config.yaml
model: "self-supervised audio encoder (BEST-RQ)"
dataset: "synthesized solo parts of chorales (CocoChorales)"
train_examples: 39062
n_mels: 80
hop_length: 160
input: "log_mel"
win_length: 512
codebook_size: 1024
mask_prob: 0.08
arch: "ecapa_tdnn"
norm: "groupnorm"
activation: "relu"
weight_standardization: false
depths: [14]
kernel_size: 5
stem: "single"
widths: [320]
init: "lecun_normal"
optimizer: "muon"
muon_scale: "match_rms_adamw"
lr: 0.0025
momentum: 0.95
nesterov: true
orthogonalizer: "polar_express"
adamw_lr_other_params: 0.0027
steps: 11400
batch_size: 512
epochs: 149.4
lr_schedule: "wsd"
decay_fraction: 0.3
final_lr_fraction: 0
warmup_steps: 570
weight_decay: 0.3
adamw_weight_decay_other_params: 0.05
Rows from block 3 of a small self-supervised audio encoder (BEST-RQ), named by matrix and row number. Each number is 128 + 24 x the weight over its row's rms, rounded and kept within 0 to 255. All counts start at 0. Numbers have three digits each. After the name is the row's rms in percent of the matrix's.
After each channel's rows are labels from the 100 clips, of 14848, where the channel reaches its highest value: "responds to" is what is common among them; "loudest band" is the band of the loudest frequency at the time of the peak. Only what is clearly more common there than usual is listed. The data: synthesized solo parts of chorales (CocoChorales).
# c30: last pointwise conv (model.blocks.3.c3.0.weight, 320x320x1), inputs 64-127

c30.280 102:143102178117165195091150145131129119118139132108121114105128153157131113132104127157114112174098113123101145135085133125090129132121103188162142111111144118147123123135086138173106105094118071
responds to: cello; note A3; note B3; note G#3
loudest band: 250 to 500 Hz

c30.85 093:152098129123134144125099140229105225110126125125115080133081129157152116138126138109152156075121133147124104128127096119123137131144158065120133117099115138130114150149128104142113166149129140
responds to: trumpet
loudest band: 1000 to 2000 Hz

c30.253 096:113132142181105165130122114157128071114129100148160129088168148152130169175110112152137108128104147139138116166152105076095133149111129160107144135156093100118166155115157096135100124148128149
responds to: note D3; tuba; note A3; instrument: bassoon
loudest band: 250 to 500 Hz

c30.98 105:133155132119133107147154136145150129096147149112118137121154067201141149152130163128148138143119121128130119142115161150116119158098133153140109122122155124100093137137112137164132126113123135
responds to: note F#5; trumpet; note F5; note G#5
loudest band: 1000 to 2000 Hz

c30.270 092:137142109158113155134131162128134135099120139115133153129100101109149142150109119151174053110100161145109115160141115124079130128120084110100153153074189117149127145176118161093123114106098141
responds to: note F5; trumpet; note D#4; note F4
loudest band: 1000 to 2000 Hz

c30.157 087:126141147133141108137136151091148109131140087139118117125077116119132136137110104142102112110175141071135138162143149123089121142123101114168117118102122117133104124117096118139140142149157137
responds to: horn; note A4; note G4; instrument: tuba
loudest band: 250 to 500 Hz

c30.292 100:108097105113145163127149088154112121151107080192165113109139131124129168135145106154168142102194073141144118162084171137105130163129144138117166122127092149121108138134161098119127165117129109
responds to: note A4; cello; note D#3
loudest band: 250 to 500 Hz

c30.249 104:109136102155130133118113124149107156140138140131117141109110133099147064124131123131135102134127131133116142105116110114127135114124106129096126134110142135123142143143119128061136155123156124
responds to: horn; note B4; note A#4; note A4
loudest band: 250 to 500 Hz

c30.13 100:128130142092115138135129136127154153134112113119142113123182124109156107141146110160117137103156100133128131146156194135109087175139090110088146170146137130104116149097128121137114116114143092
responds to: note G#4; note F#4; note A#4; note G4
loudest band: 250 to 500 Hz

c30.314 099:141123134117117074147101138163134131166112154154115163140138119127151164121139120148165151140127180137170105127127101124132095165113105144111158145100159146162147121105120125129107121099139128
responds to: note G4; note F#4
loudest band: 250 to 500 Hz

c30.75 099:137116120124117135141116166098122100158172096150099133170143140100152108152132161131106105138101102100103141133106134110117158101123150122149138128137090138143101163134144115113171108141135143
responds to: note D#4; viola; note C#4
loudest band: 250 to 500 Hz

c30.158 098:143131175147130070126104086133141130164097142095132108119153106119151177105156170123136138119099101125140132106147109153120128104098133154143139131136129118114111115091093107113147114107157118
responds to: horn; note A#4; note A4
loudest band: 250 to 500 Hz

c30.42 097:142124138156148156116166121100113152139103125126127144104091118099137102134147116138163139145142147098141122093114131109098091180108118125126108136122127119131115122146114115166106126151157084
responds to: note C#5; oboe; note B4
loudest band: 1000 to 2000 Hz

c30.177 099:150141154137126148126122099144180149133126141162117176119119098144132131091146204094157117131148130118123166102132113162127123099104089146135097127132116144129124170164211131152118129120105105
responds to: note D#4; note F4; trombone; note D#5
loudest band: 500 to 1000 Hz

c30.317 101:087095129115132142106100125085117144101116112119118161106109139145143181104136103125141098127113118156154148156115157137112153123129093141101114105149101099122109103178132124125129142135089116
responds to: cello; note A3; note G#3; note B3
loudest band: 250 to 500 Hz

c30.286 092:134084149160145079096128105106138122119129125149128060124134105142138163185150114130141127125116109130103176149163091142170132113130120137197150121125119113175159121122146142113117159103148169
responds to: tuba; note G3; note A3; note A#3
loudest band: 250 to 500 Hz

c30.19 105:133105140173081108165159128167109140163134142101127137105134115156116122149129120113097151148159107131134133135101122109136137179132111098158152120157125135122159145146113134085130130112129119
responds to: trumpet; note D5; note E5; note C#5
loudest band: 500 to 1000 Hz

c30.63 102:134107132141127130164187124164094135137146127101152119172126104086141133126117103130160110149144135140140098074119148136179104125127123078109156135141098127158154105102101106089163121078134103
responds to: note F#5; flute; note E5
loudest band: 500 to 1000 Hz; 1000 to 2000 Hz

c30.306 093:104108119149094098189176120135142139145148107152160153137105140139128138077158119153066136112158138132123157104140164127109110135131165172157146110128104120157141117105136138159130110176166144
responds to: note B4; note C#5; note C5; oboe
loudest band: 500 to 1000 Hz

c30.312 110:114144146111115142175143105136135167103152094071163104107190108114141078128081135125143107137126114125134117176173131127115138126115116172154160088140137119144155119121118127106133111128146200
responds to: violin; note F#5; note E5; note D#5
loudest band: 500 to 1000 Hz

c30.272 103:112135159155118125135090175170116153176097083099115155124159119114117114097192165102146102125117128112117082115090158105148127135118131165147123133132142137125141146140120131107138082108092120
responds to: violin; note D5; note C5
loudest band: 500 to 1000 Hz

c30.213 108:145152086135132140147114127146120141144143135131140132114118140133154125159126111144124136134150151129120137118114152127133129142122086150134128136131127104109135120127172143159131148159141135
responds to: trombone; horn
loudest band: 250 to 500 Hz

c30.50 097:109147122077160127162117114150146128161108124072107146101159142111134085163088147097123129108125151126138104136123125125125148108107144093091173165105112128110134122116132178125106150112152111
responds to: note A#4; trumpet; note C5
loudest band: 1000 to 2000 Hz

c30.183 104:146120114135131141083158136128132146109128169095121098137125152160118122117116138111112108118125135132150158130153140163121138141124091083158083125109130122101101091126112108112133102144125109
responds to: note F4; note G4; viola; clarinet
loudest band: 250 to 500 Hz

c30.287 097:107121125116129103122112178179116100082131125134128176138130123151126122181135129123118148105120102198120079133099138157150107127145116128107137161113094101166129151122120117167135108165159115
responds to: tuba; note F#3; note A3; note G3
loudest band: 250 to 500 Hz

c30.228 104:131114114129121126149123105140122150123124110137155160139113160126189111148132111146106133138122149106171086124127159150109119145121150135160078150105128131131063154113126101090120116106117152
responds to: tuba; note A#3
loudest band: 250 to 500 Hz

c30.166 094:141132126075152143112121134134095103121101125126108100182116118090148158095161137120127116091116147135121163118112155112164149163125107163097112142138151124158120086078100138160119120142098175
responds to: note C#4; tuba; instrument: cello; note C#3
loudest band: 250 to 500 Hz

c30.83 101:172107163130076098098162119116153089118123154103155129154136136134124131084131122119145136150133143143138122166149111121128130171086170044123155087115110134077195146138145124123150151111131139
responds to: note F#4; viola; note E4; note G#4
loudest band: 250 to 500 Hz

c30.60 114:118118140125131105131140129137145156110124134166116143126117146136107116146119136098152121106121115125131152123115142113096132134084112157139043137170137116138088149163141114105102137130120113
responds to: note A#3; note C4; note G#3; cello
loudest band: 250 to 500 Hz

c30.65 102:102121125106193099092146173124166147169127124195105110117138106102153113125124169127109098112173126144141130114137147138152135141116096135123139168117171151167113142107138132148149110136128133
responds to: note F5; note D#5; trumpet; instrument: flute
loudest band: 500 to 1000 Hz

c30.96 105:111157146078117143165153202130132158135117137156113132119144135144140090145132139114139147107122132132100115165112136129103160125126107137116106122118138111088147087111190136183130115139155130
responds to: note A3; tuba; note G#3; instrument: bassoon
loudest band: 250 to 500 Hz

c30.271 098:144091129098135112098130119119159163109089115156155105122104125122130086166147093129082166204131131133153134170131101108132164096109119170144151113117150158152111094107144117124123180169133103
responds to: tuba; note G#3; note A3
loudest band: 250 to 500 Hz

c30.119 099:106117091130122102119135146073081123212113092118104107167138137131168149091131087147124146125133145126120125115108096116129123122155140105136129144151140069178141112130116136135131115121090133
responds to: note D#5; violin; note D5; instrument: trumpet
loudest band: 500 to 1000 Hz; 1000 to 2000 Hz

c30.298 098:141142151141111136133082136113118124076092105136124151114145134111141111132152118143163157137154106129118114111155159185102121116137159096104081130107128099129114103144110132133183137090067155
responds to: note G#3; note A#3; note C4; note F#3
loudest band: 250 to 500 Hz

c30.234 105:122159140110131107118158076149139113095127145150117140124113125113159099100160131104091111160094141099150151149110148151151146138098116102080132160157137109167166096129162130144132148140109140
responds to: note D5; violin; note E5; trumpet
loudest band: 1000 to 2000 Hz

c30.127 095:068125151118151156097080145148120107106115147169146140111119173100100128075129111113145134105107152155129143141147170107157118142047109107139117125172135180118127114127150121111146123123162074
responds to: note F5; violin; note G5; note D#5
loudest band: 500 to 1000 Hz

c30.136 099:192193122129133115144128080110086140103167108115105144117137108140159099098153145153158102094173142136096128107110105140138145155121115146108136101136139134190165152148127118117154142160161122
responds to: note D5; flute; note C5; note E5
loudest band: 500 to 1000 Hz

c30.146 093:098078148115150200086159131108151131143121151064135106105161117113120157166157103122113113099129110105096091134084145145127112147103136115117091153149144100102132100141158111138138126130120129
responds to: violin; note D#5; note F5
loudest band: 1000 to 2000 Hz

c30.221 095:152132131130146192094088142131100128095093156139118092112134110133120129104094118117123152115092132153139113136111186138101105107106145175110177122152127094104131121104148120117139136147148096
responds to: note G3; tuba; note A3; note D3
loudest band: 250 to 500 Hz

c30.140 109:103129098100102108094087132179101079159167110125126133140138131127105117135136160130142111117143116138121102101129105137115155157122120155124101139168126120156123134100129148122124119116127154
responds to: trumpet
loudest band: 1000 to 2000 Hz

c30.163 100:130150147119128081135140146169129109091131134139102137103121139123143144127121136107142085097138136115140118192125136158201132132100110103068127159123146080129134131129126098081113109141126141
responds to: note C#5; trumpet; note D#5
loudest band: 1000 to 2000 Hz

c30.154 092:116107136081132116114161158099089151141090172134149167135114157089129141092164126150114123124122128099112152161145102120125133154118148139118135180102151126107106113146141134147112120137118125
responds to: viola; note D#4; note A4; note G4
loudest band: 250 to 500 Hz

c30.210 110:089194155074123084181138139211173106098096136173103114119127121136114132128107111106115112111150099104113126107170114132101114165113149122137124136147116115174112175128099137099143122107117128
responds to: note G5; note A5; trumpet
loudest band: 500 to 1000 Hz

c30.71 097:119105118129122110110104124151122113119139082132120091119136104154144116114106148159172123064163069087120112134116127132145117128120123132134116155120130137091107157125109155135098110127173110
responds to: note F5; violin; note F4
loudest band: 2000 to 4000 Hz

c30.209 102:108097148111125107119117140110162092119150186121113178149141122134143119117138136145084138171103168131120104096140103146158118155143136118093117096085123136112128126144124153136128158111120133
responds to: note D4; cello; note C4; note A3
loudest band: 250 to 500 Hz

c30.93 095:076132096152094086147114129156101146124127123107140104123149145114133162059138135175133153134141129133127131148149143157123130138152120131120125153126134104115129122096188116124124135164149152
responds to: bassoon; note B3
loudest band: 500 to 1000 Hz

c30.299 103:166109084118195147103107227102179188097109100152100134184112127111141160125118161153167178090143144132127075097136120131172093107134116168128124130097101138142127105108147096167142124102103108
responds to: note F#5; violin; note F5; note G5
loudest band: 1000 to 2000 Hz

c30.277 103:139103109115120139109117109096106146140117090122148129126113069157150123128074112157111145122116129104116107120142145075122150123109162146111154138140100101136130173099125119116136161162226112
responds to: note F#4; note G#4
loudest band: 250 to 500 Hz

c30.27 102:147101132133149164069088103102132171122146071120126111130123145153151152089133093104142135161135113126104082139104129173117137156139140077135120133143169112120137114169145151128108110113139110
responds to: violin; note C#4; note G#4
loudest band: 250 to 500 Hz

c30.59 098:081129155116089098136130146109154135137123093119126121144132134105116125116174113109140139134138176095070111120142101110122126141106156155161106117138143109137157128126094158117139115133115128
responds to: note F5; note G5; trombone; flute
loudest band: 500 to 1000 Hz

c30.51 105:155161086090095190118115117074139132135159157158135177139135122069127124100143154134126081132128143139185114136113123145153140128157157156123123114126109088106110084125119088103135139134136135
responds to: note D4; bassoon; note E4; note C#4
loudest band: 250 to 500 Hz

c30.187 104:119097103102095125155107101152146155109111131134133138153117131124143123151148107139162217189107137186162090124136135128146155171132146192157146105148145112112168086103120124148136120098114118
responds to: note D4; note D#4; note C4; note F4
loudest band: 250 to 500 Hz

c30.203 109:167101153193118121093222127101111166094083131127155148131201153138138092081112136084106104089110155123101129121171120125168142099110123088128117152126136160200123139117087151111105135136110155
responds to: violin; note D5; note C#5; note C5
loudest band: 500 to 1000 Hz

c30.290 089:115145110097116167106109090100156109153114147137109121109117165124147142108131108123135128180100107107132108138160128101128129132152095123133097130080147111082142119149130174097126152125155164
responds to: note E5; note F#5; cello; note A3
loudest band: 1000 to 2000 Hz

c30.56 103:090109128178166172095147152149176103143112151097115188129133126112121110136112134138132122134134140110103145060110101128119134139132116095148162098111126108178134125125135099122161137145183119
responds to: note C#5; violin; note D5; note B4
loudest band: 500 to 1000 Hz

c30.151 102:100129108098149093155172115147165113116105162118138116139154143105125172112130128112140089126142138139144092133144135113083092163097088113112123117141123150136146108165142131149103107125141168
responds to: note G5; trumpet; note A5; note F#5
loudest band: 500 to 1000 Hz; 1000 to 2000 Hz

c30.47 104:138169129104183086106109122145156144122125127089134106123144115145103085161122145132099121109151121115130145142132126141125110098145086080112131119118149146113101130159106108146123137129102136
responds to: note G#4; note F4
loudest band: 250 to 500 Hz

c30.6 108:122132120118157116124143101106138157151107112144118135130114094132120137127119122156158156107122144131120140101105138096145116120109125124115121147143158113132130183090116124108129132151158148
responds to: note F4; note F5; note D#5; flute
loudest band: 1000 to 2000 Hz

c30.185 105:111161143068102097121064080111171122165111106115159155171130135138165114131141128168101100120135112117138128126114167141136179114147114125101134130134136158105135129124176154136139095113143159
responds to: cello; note A#3; note A3; note C#4
loudest band: 250 to 500 Hz

c30.91 108:107128120104170132133144117146120127167141113110100132115131142083122106144148106160159157086087101131127144143123103115171071132138136151123101138138112134129144093140095122133117140120201124
responds to: note D5; note E5; violin; note C5
loudest band: 500 to 1000 Hz

c30.309 094:131169168146126147111138158110151124136122140099074124132097123122129133139110180138119130145123092122148096103149103141128073161148096151150127104136171121145113111131114172092158138137130131
responds to: note A4; note D3; bassoon; horn
loudest band: 250 to 500 Hz

c30.223 109:155133142139121115110158100151130144128128121150155141113132131140093136134111134129120158136137118136123111138105113127135092141132103138134128153111112123125141180134135090142128143100129144
responds to: clarinet; note F4; note D#4; note G4
loudest band: 250 to 500 Hz