Weights of a small self-supervised audio encoder (BEST-RQ): log mel input, depths [14].
Rows from block 7, named by matrix and row number. Each number is 128 + 24 x the weight over its row's rms, rounded and kept within 0 to 255. All counts start at 0. Numbers have three digits each. After the name is the row's rms in percent of the matrix's.
# mid10: scale 2 width-5 conv, dilation 3 (model.blocks.7.mid.1.0.weight, 80x80x5), inputs 0-19, a 5 kernel for each
mid10.1 098:151170090109081124155117132119107117092083100110131117148087080107105148216128158117090117104153154128094162136148094102100138125119107148133126140131123141137173113109143134169162115121149152125131157080080097085119110109107138141126184121172140163152134133114091135169124125124079118106118101145183
mid10.2 101:141129126117126103122111124142164098110114141102129140156085077132159149137121142117106160123092122119149143163113124162147123117131112175125135145120141125127133085109146105119155075149117146158182142115186143122134109131106117105075115123088094129122077143100147151161079144132132096125088123111123
mid10.3 103:113157101135126130166172110136137127139143103078121142104138134132143132148115137136138137117128120178085090090123106142146154149124120126120130116109129107104126099160080112153101108161151145153131085120133153200153173163131129101114134088094109135175115102129140140148133107136080107112144148075106
mid10.4 099:127138125151138049146121106084128112111106098109138130137114129107173138117090111115138140131143126087132102132126118148183147103135170107140119146078191152161174071117089114123100129148122126127155175147137095135127122110150157133120167160190147133151142099104163161139139161138152141100117118128151
mid10.5 100:135127115113182157163129111094116148142126109159096106083116085082082208165139113116103138102101123105122131116109105135108102147143123093126138107142093142148128090112126139148098131107128146120144145144132096122099138153125142148122126128084130161134160092125136147132109131114131167120123123120129
mid10.6 100:153136129130118129141147165106117142130117131128141141130135093094062142136107103111084120135097138112131090112119120112151091116093149128158107178121104140147156119113085107177125134090147155151129161119148117124114117120109155119130104068169130116111131147127140152134127130129109140097108099091072
mid10.7 097:135138135172112173122115141131102139135144170106090095107139105101136140124161112128142165180137122122136137132146135112121158145146124142112103121138121141139137111087149114166152138141123173106135096142099071139134114125119163097123091120097104125106154141109135113066105114134100124112139103110146
mid10.8 097:099111145100117133140126108111115112102127102155116124139120153114118128139142094157139119121136125111131133144139128148117129104119121097152136099150109127118136132103132149125116094136103122131152102108116173139121114152121147174111115134129107106090142149082127167162149112147087117158104160103127
mid10.9 105:119108158138110139145123155147096121113103089130132113160103142134110135140103102126088120129137117124152121104130089127139139141168098075099129096115121120117141129104137171124150166180131130131135146143119153097113086126126128166122126166126101145136140083114121126134079121126131131146153101127164
mid10.10 097:115149089132122093128163113143122126107101086139123120120099160119151175166148137143149095197153160133134130111129140123121087138115095147140143205133104097116111117134092109120146154113122134094149115097140186134135150140089131125112084203120109140117141147137152135162117108172058115135095138150111
mid10.11 091:140122129124143154088122116103105125144151127139130142151144132093158089115110120132116154152124156123151119131136115126127134150105111112108146135131091184151143099125055113141094126132115131095116125143163102077100154076154144093091096097082138132101103125127117105147158173111103178099135139179079
mid10.12 103:085139103130094149186117163130185163127138131085122118117137163166142117140088096105104119188138139112117168095122124155116146148135118114125150118135134151134126090144107078114101157131124151138090099099097080133128133151171093108094114123108158110125171167136147112129137115177122151108130139174097
mid10.13 102:129110125120100096101131121108082135139122097113146127108154133096107136123146137111120120137117112096130160130131132158137156142142130114071131142145129129114149162164131108152102147124115119130151095123111114117166158128157088141122145121120134123154101120110090103144090094102144166191177131123076
mid10.14 106:128133117117160133161138101127153103082130129100140116119097116089118156144120116150130123147109108086095161162136108099124099133129106115125105097094168145173114154161129111138118139127106133130124096143113173135109126141138130122139146109171132160126088163148140141107161141126104105083099127127134
mid10.15 100:136122151115153077127154131086135133125148180136098144149115120082152137131094108141144158141092107131155136092139103113149117108095116130131145169129116127123113143153136116115150101166172141098142106125126118150129147142107164145109116085107158120127136146103135120116119120108111117087148122119098
mid10.16 097:132126137090094161141130137118131151128124119132111109134127153125175118126114094114146118113108145131112138135124076112092122135121113137106109132168124130110086147123118122139134068099112109110192144077154118134158129099127134083101100071110054146142108139146134125148102101134140201105117087134095
mid10.17 103:179132126146152087104152157084116119097102118113106129123128101118162132136132130107104163110102124119108098102165105151126136145102145062138114136135101119127132127081127091106094130170137129095155113120150110131113123123142101103109111098169142138111108096127161135118103127111119124159083107169090
mid10.18 101:145117154121124148139107120126087124122129156095126128138131126150118134118124123154122189086126109109130136158106157109122135118137133137109147132124083120114108144111144125121113149095125109150126184113127126155155138156110133157110105124130112133103119097144132139137108126113112124150148086156126
mid10.19 098:097121122097157117164145122118160110141142097139065090112114139127140123148106081128124129084135154100128143133140131129089089105141120140168134154152129102121114152115133133099134129139106107124109204120178111125121154109120105110109122107102115091120092160164149107133155109106113152157122116138095
mid10.20 097:127125142182131113143099103127114124109087153176107121135147093139095115090138130114121144123146106126105170140137168109152135120106112088138145135115108121109122160124136150135153148081107109124149149141151101133177122136147127157143126127112126134146141115087114142114149167142143105146114121091105
mid10.21 102:138122137105144157155136103098160160114155148097089125110126097147113137116131085119143150140109115142176158168131129100110141115134140110103100131110128133105148151105177121124129114183133119128092150116160112138117135120127100144114143127151139128151135141141152128082112127128115101135133159093151
mid10.22 097:097113147085153103121153124118131139154128137119096117148150132102184114140132099120095121135138145142084145136141143161147128102109114172115130106093141118124100115158096115119124153115170147093087100135156103102159136151141147089142097145154115121128120127082145120141162115159130163123152107093108
mid10.23 103:142146126143125143123147106161096126102121090139099141141172144157147125133108125114114117097126120101127139180124158128105103133107096119181128171153136112144152108131179133135091103117143158108168160146150170121112141160133164126139158143142147122140135139139156081093126118118145117141179134112137
mid10.24 100:161191134134134114110124105112115100103134113122149122145175155157156138137115154138107132102127134144124122134130121123112129156126125131117148176090108168121141095141116124141145139119128140098166142137123104103166132150123129152165145122106121127097141176139121133123148128109139146115129105076096
mid10.25 103:115095104118124127122145107142096094124142130157115128136089119157140121167102150109124094092178130139154143123120080146137104114106122107097143127182104137098112140094117130121123134171149146194158131177107159083077091083077139124143141145184126126128111136178160142160090143108124083153113129115146
mid10.26 095:113102143124175177138135137125126132108108117125081097138100114122095144113073160127126156163186129161138142135160145148115139142135111131134130160170114143131149154115187126111159150130144124138145109128128152111126111176080067079138130156106126141095167169157117093107129171131103102101096123115130
mid10.27 095:098120149166144130093144110146094103118111155121138144127098117173101133108100121106132137140081110088115163146120136134084126123119164118105177073118094139146133161091159162119163121158125121140110135117147096143127108115137094141131145137104137121149128127113122114056142193145137138141123137134117
mid10.28 106:103155093114123163183123121150168134118141155133156087135212155129167192156107114130141155156089159113087131116106128136172165147177148144089114133096083108137151134112161110125135178109120138116109123122123079121098087145124156168148136142108131134140132130110136138119114144104150143153147123102154
mid10.29 100:179128101158159134098094118124161128125137121114116141130124095113150176203089110142111099145154127113095120157115099121185132153119113078092110123146152143136084102119097134138174150134163146180132111104085178138120112092153140160152150100137110124169115120119143135119127106102128124085078112113106
mid10.30 098:136116109118108105120122110127110111125140179122145129158128164155087110124155148113106112102061152137100159122155094173116114134132154143137100123122090141127109141136124093108116108152170138139093139116099080117115138111167168139116094093138139155154138089145120147197139136138125142189161110107090
mid10.31 099:132116109152122129122161168118132124103127104110076164105155188109163112134169093144132117095161140102128162134121154107093111115063109095154108182185071105105094136160120132169135093116126123104097139118148109137091129123146106121151080130119084108096115108150133138141135097120116145142120148119090
mid10.32 095:108123132091099097137093170141125149133136141154171105132102112099149129146101130136140089115139113089144150145125104152104102136117115111145130095138099147112133125113144153161117147163137143097156166131150138126159136130164079119073133139130156141128113160174107126140122121123110127104100107157137
mid10.33 106:100141107103194099138145127131125138127116156122190121128133175185156204166139108102133128151147118105110108139141104078161130094142104074146164156104071061118129104132129150134170153164117129158113139154139085125167095128117122129102140110161156153121103117121108102099133098105131126112116168152152
mid10.34 098:105115091134161108138133116095145120151139122148105109117133155137135107085103131121131107100118138126121099123126117122150100132147128138129147074125133106092171166108131147131127141132165114135067133119161117162148149128119103126134129129146114143118178135143144126135145081137150119116219141153115
mid10.35 101:122114084114099123118138120160116156131162090139104119125138163177116114143120156123161191145100134144108130090109107121182116123112110153149113134131146114128180123147121136117099138124103131186101139092126106126129099149137097115091122144140129115097109100146102133110115136152124107145122101137159
mid10.36 105:087113090112121120115118136110132151135131103098132114132108117154141151151179142131125118173127110192133123132128111103163148121181149123130125130175156091100142138098124141104109174112149122120096148119138134116151127139142127141148144144131117127158124163150129117080140141140159174124157102091115
mid10.37 099:107094145095139150130118121156144106131128138167118116122174079132101137142128112118147116158091102143138120103129134131101112118116135217143169107144134119110152145098135120162094080115114135128113120145159117115138115109159111146107093128092127161140106127135133123161144152167137104131182110159087
mid10.38 100:127117123099156119069128105101121132099117116084154151104128173155160160122141106112103110112108106123147157144129104087136138136104112116135141134121076147086109172162121143139092182142133116179158110141113176130153135123099132115127169138113150117137145156163096133113106157145133134121124139104082
mid10.39 094:118116150128096088099110129109106136103146108100161139074112115153103148108125162131118117138142133125102142130136122173142104126154114072117158091099100140144149118099155132167141121108108189173117123118154130145109100104091131111123104096101172125107139136128102102096124160099103123130122119185175
mid10.40 098:103104138134146104154123126155114152103164165076103117128127080076149121124099159137132071134111111111107121136150152142115151113128177164117143153074114121107172136075108119130117107147151133117133115142125140082168141118109167113127157168131127120122149108139130121137143154128123118079108154127132
mid10.41 103:151125131149116121130121135117094106106133102126130129141127114153177127159169105128153151104124091093124162120138123133150108122165117134163120147115147149119139132071115111149153070122091126160080147129111122126140127145124122099125126162099133136133144166122127142119179107126144142146118142122085
mid10.42 105:118131139099105111141144154123136118101118106130119120114154119157109145143179174141150113102129109108152127169138154112153137111117112157143121111078125190140075119147116111131131109148135135119140160121101101121137146186157077104117136119149117159143121156180137113112193152155160182121150150146129
mid10.43 102:147142123120106162095184129091098151128137107105118101117153120097104133151092144139168170120115125126089121119129154104113115089138148173147137085139127129116126092085100136092131147123124129114163098157107099123162147168114137066090111141163111101169114129133117149082168140123168113128100127118104
mid10.44 091:091160121126148126137145143137140147167090135124132116164079140119093126140122169135158152168105135087105100133129124109130120145147152184143085122139114103131138128158145103179166127124170170128151151132121126099113173135170101187155111110143119080088124140107094117127119072108131137153125115111105
mid10.45 099:171134102136159105109166127104112089126118111141121111152111121151147135126130136118150159157145136116072129128112103161121134131113087103129136106128091130127150133143131099107136116135137139115121108088134104117108122112076126147166183105111153120129170111116127128179165196144141158133133094164071
mid10.46 100:163195123146131087125117124146120112113114128116131110140200123130130188139092106130135177132125152094155101123106128158090120147097090146159084115099095115142134092125100089161133129119103138132181147167115126127108147131108133138127110102079121150156178122143142115117129100115084112096146079157133
mid10.47 101:094113127153134172112161094116094104094131133165137100136161181115179164171089111110115176146135127110129162141093134147099125118133131112182120105107084136149097117093084108114131145127099149124119107107144139142132152108128161081132139154112116117105143178163145135159054143132116151129156120145100
mid10.48 110:136157112166146105120109098115134151148111146137108087118122152142142114146115107150144111170130125106138132109122097118176199156142138175108162137168166131130122153118101148109121092108165122140096131117144088147187140135146128128108177151122125123127153108123119132118139130140129123149128122092122
mid10.49 097:134112108122098124163110142149140135140128112128066075131156135080123151103148123144134148109085140113099145134097106124159137145111148124150107101077151138101131126132144134179141134081139152112110113125168141184156200151131148099110109124132134117104092126109168119142078120100126115114143104132196
mid10.50 100:129116122106132123109106094126144143121120119167121135119068173149106140093139126104132158101151124149118163104107102126117086110147160126115140101135096124132130092155156147118145059136113113160138139141114120092089103141155128092128158213110135159135114125145140105117131204133136111086093116119127
mid10.51 100:136101108125150100121138175119108100111137118156120122117122164163132151137148143136151145095101112174186093089125089145107114119129196116124118133146109180119116125144158112150099138148145115099101174114135143120117115117113112102160148147119137138124161146154149122139131138165101148081132149138137
mid10.52 102:149133119093129118111127160171126112102105154101150130123161122140148177091126085117108095159119070153142118082123105175133134117143139163117120104080132145089122110140151140161171123093105139131104141149164187145158113105134166163163159124117166143117130147140131121087090153135133128127127143119191
mid10.53 105:107119115077125104118096135093156155128114111101123135113147137167118107124131152156138132138168103166183107122123135174096116113101128191128103137093094130081143139143130140142122110150116178134078156133145174133090117117112173117128137178099113126082144096099141137095113137113131137117101145111103
mid10.54 096:141164110093136141127146141160080108116171157148152096090139114118108134116087147105132172153164144116126150141133109091135139127143122159109156106094179155115101109096137108117132094137099157116139128109130137112066131095105146168191101110149167139156122121148127166107138117128089137157115125125131
mid10.55 105:213165125126124180148143165126115138140104119148152122126132154107139113089141128113141147120136165115114186123151126121151148144102112137111134147140148132118138160139142121103112128101136139181169131118113125123133139124096089072116076118132118118106085156087139099078149107170133109114127117170168
mid10.56 096:166149148126109198122167163201146191113144099119133148129126105145137145129125110116116090088106108093092156123152124133125165142133111125096136110103134102125103139118132119121092120129115157131135061101112154155164144147122143137115123167085101122131123133093108103109123117136125137168107112190146
mid10.57 097:114113073176147131123121118109173144107115095093124148118134097121113172131131130101137138087150162171168128091122109141159152162122181130091121141101151111107132168128101145094103159141107120098159167110131125136141133099121128169138141132128148174122134160142103110119125085128137124106110158088099
mid10.58 098:069149118071146170111177115155047172110085112159128154139116083135116139138104139109148159137179148160140157173156123130153170150164137097120160154144116154123150160086122150172125115152158143116163097099112167084143114120119081125131095120159122125085091120173148147114130156097135125101106094156115
mid10.59 103:137103132114130144119137154094115117147168167153114121117098083147093124112138133148130154145169159168130123098119150115132149123127131105089129094098132099104115125142092140131095106121126127098113156129103133113120092119087114118107127130143123126074110121146136151171126123159143116145162122137125
mid10.60 103:138106133156137134129115096139088115106153138125151118136128154156112137151144102144128118151122128130079118152148152132119083100087110164204130145111106131107107106115097121109128146128144151122147079093095099111113118165160137113101109096117142150130126098157099166219152181088162228143093120150173
mid10.61 099:165127145146189123152127123124112127147098098118169082154169142146146176120108109111139111098159196097089127109133129140105140139133121120135130099102120170127140117112197101175160095094133136105141129118066133107110111141104100240132176113106160109108135100103120103086120110124119107063082123140139
mid10.62 098:154151128105126127144125097084163131104095105094159125119144094099127159146151124127108132128073110134115182140113101160214138137121108116105139144132131137139120114115088101167127184140179176100115124141138131130093152119109098140130124095123105093099123057137135120148110132115137132146109120097084
mid10.63 101:089107147147164151174143115150129143157132155081160073148145129135133164161129178104171166119126119145110110133113122108136145093148099132130137148131080130134148091103072126128160147108126139132209134139158147150142109164180129096134150108142101101124096144124129120129118147145124103132106112095120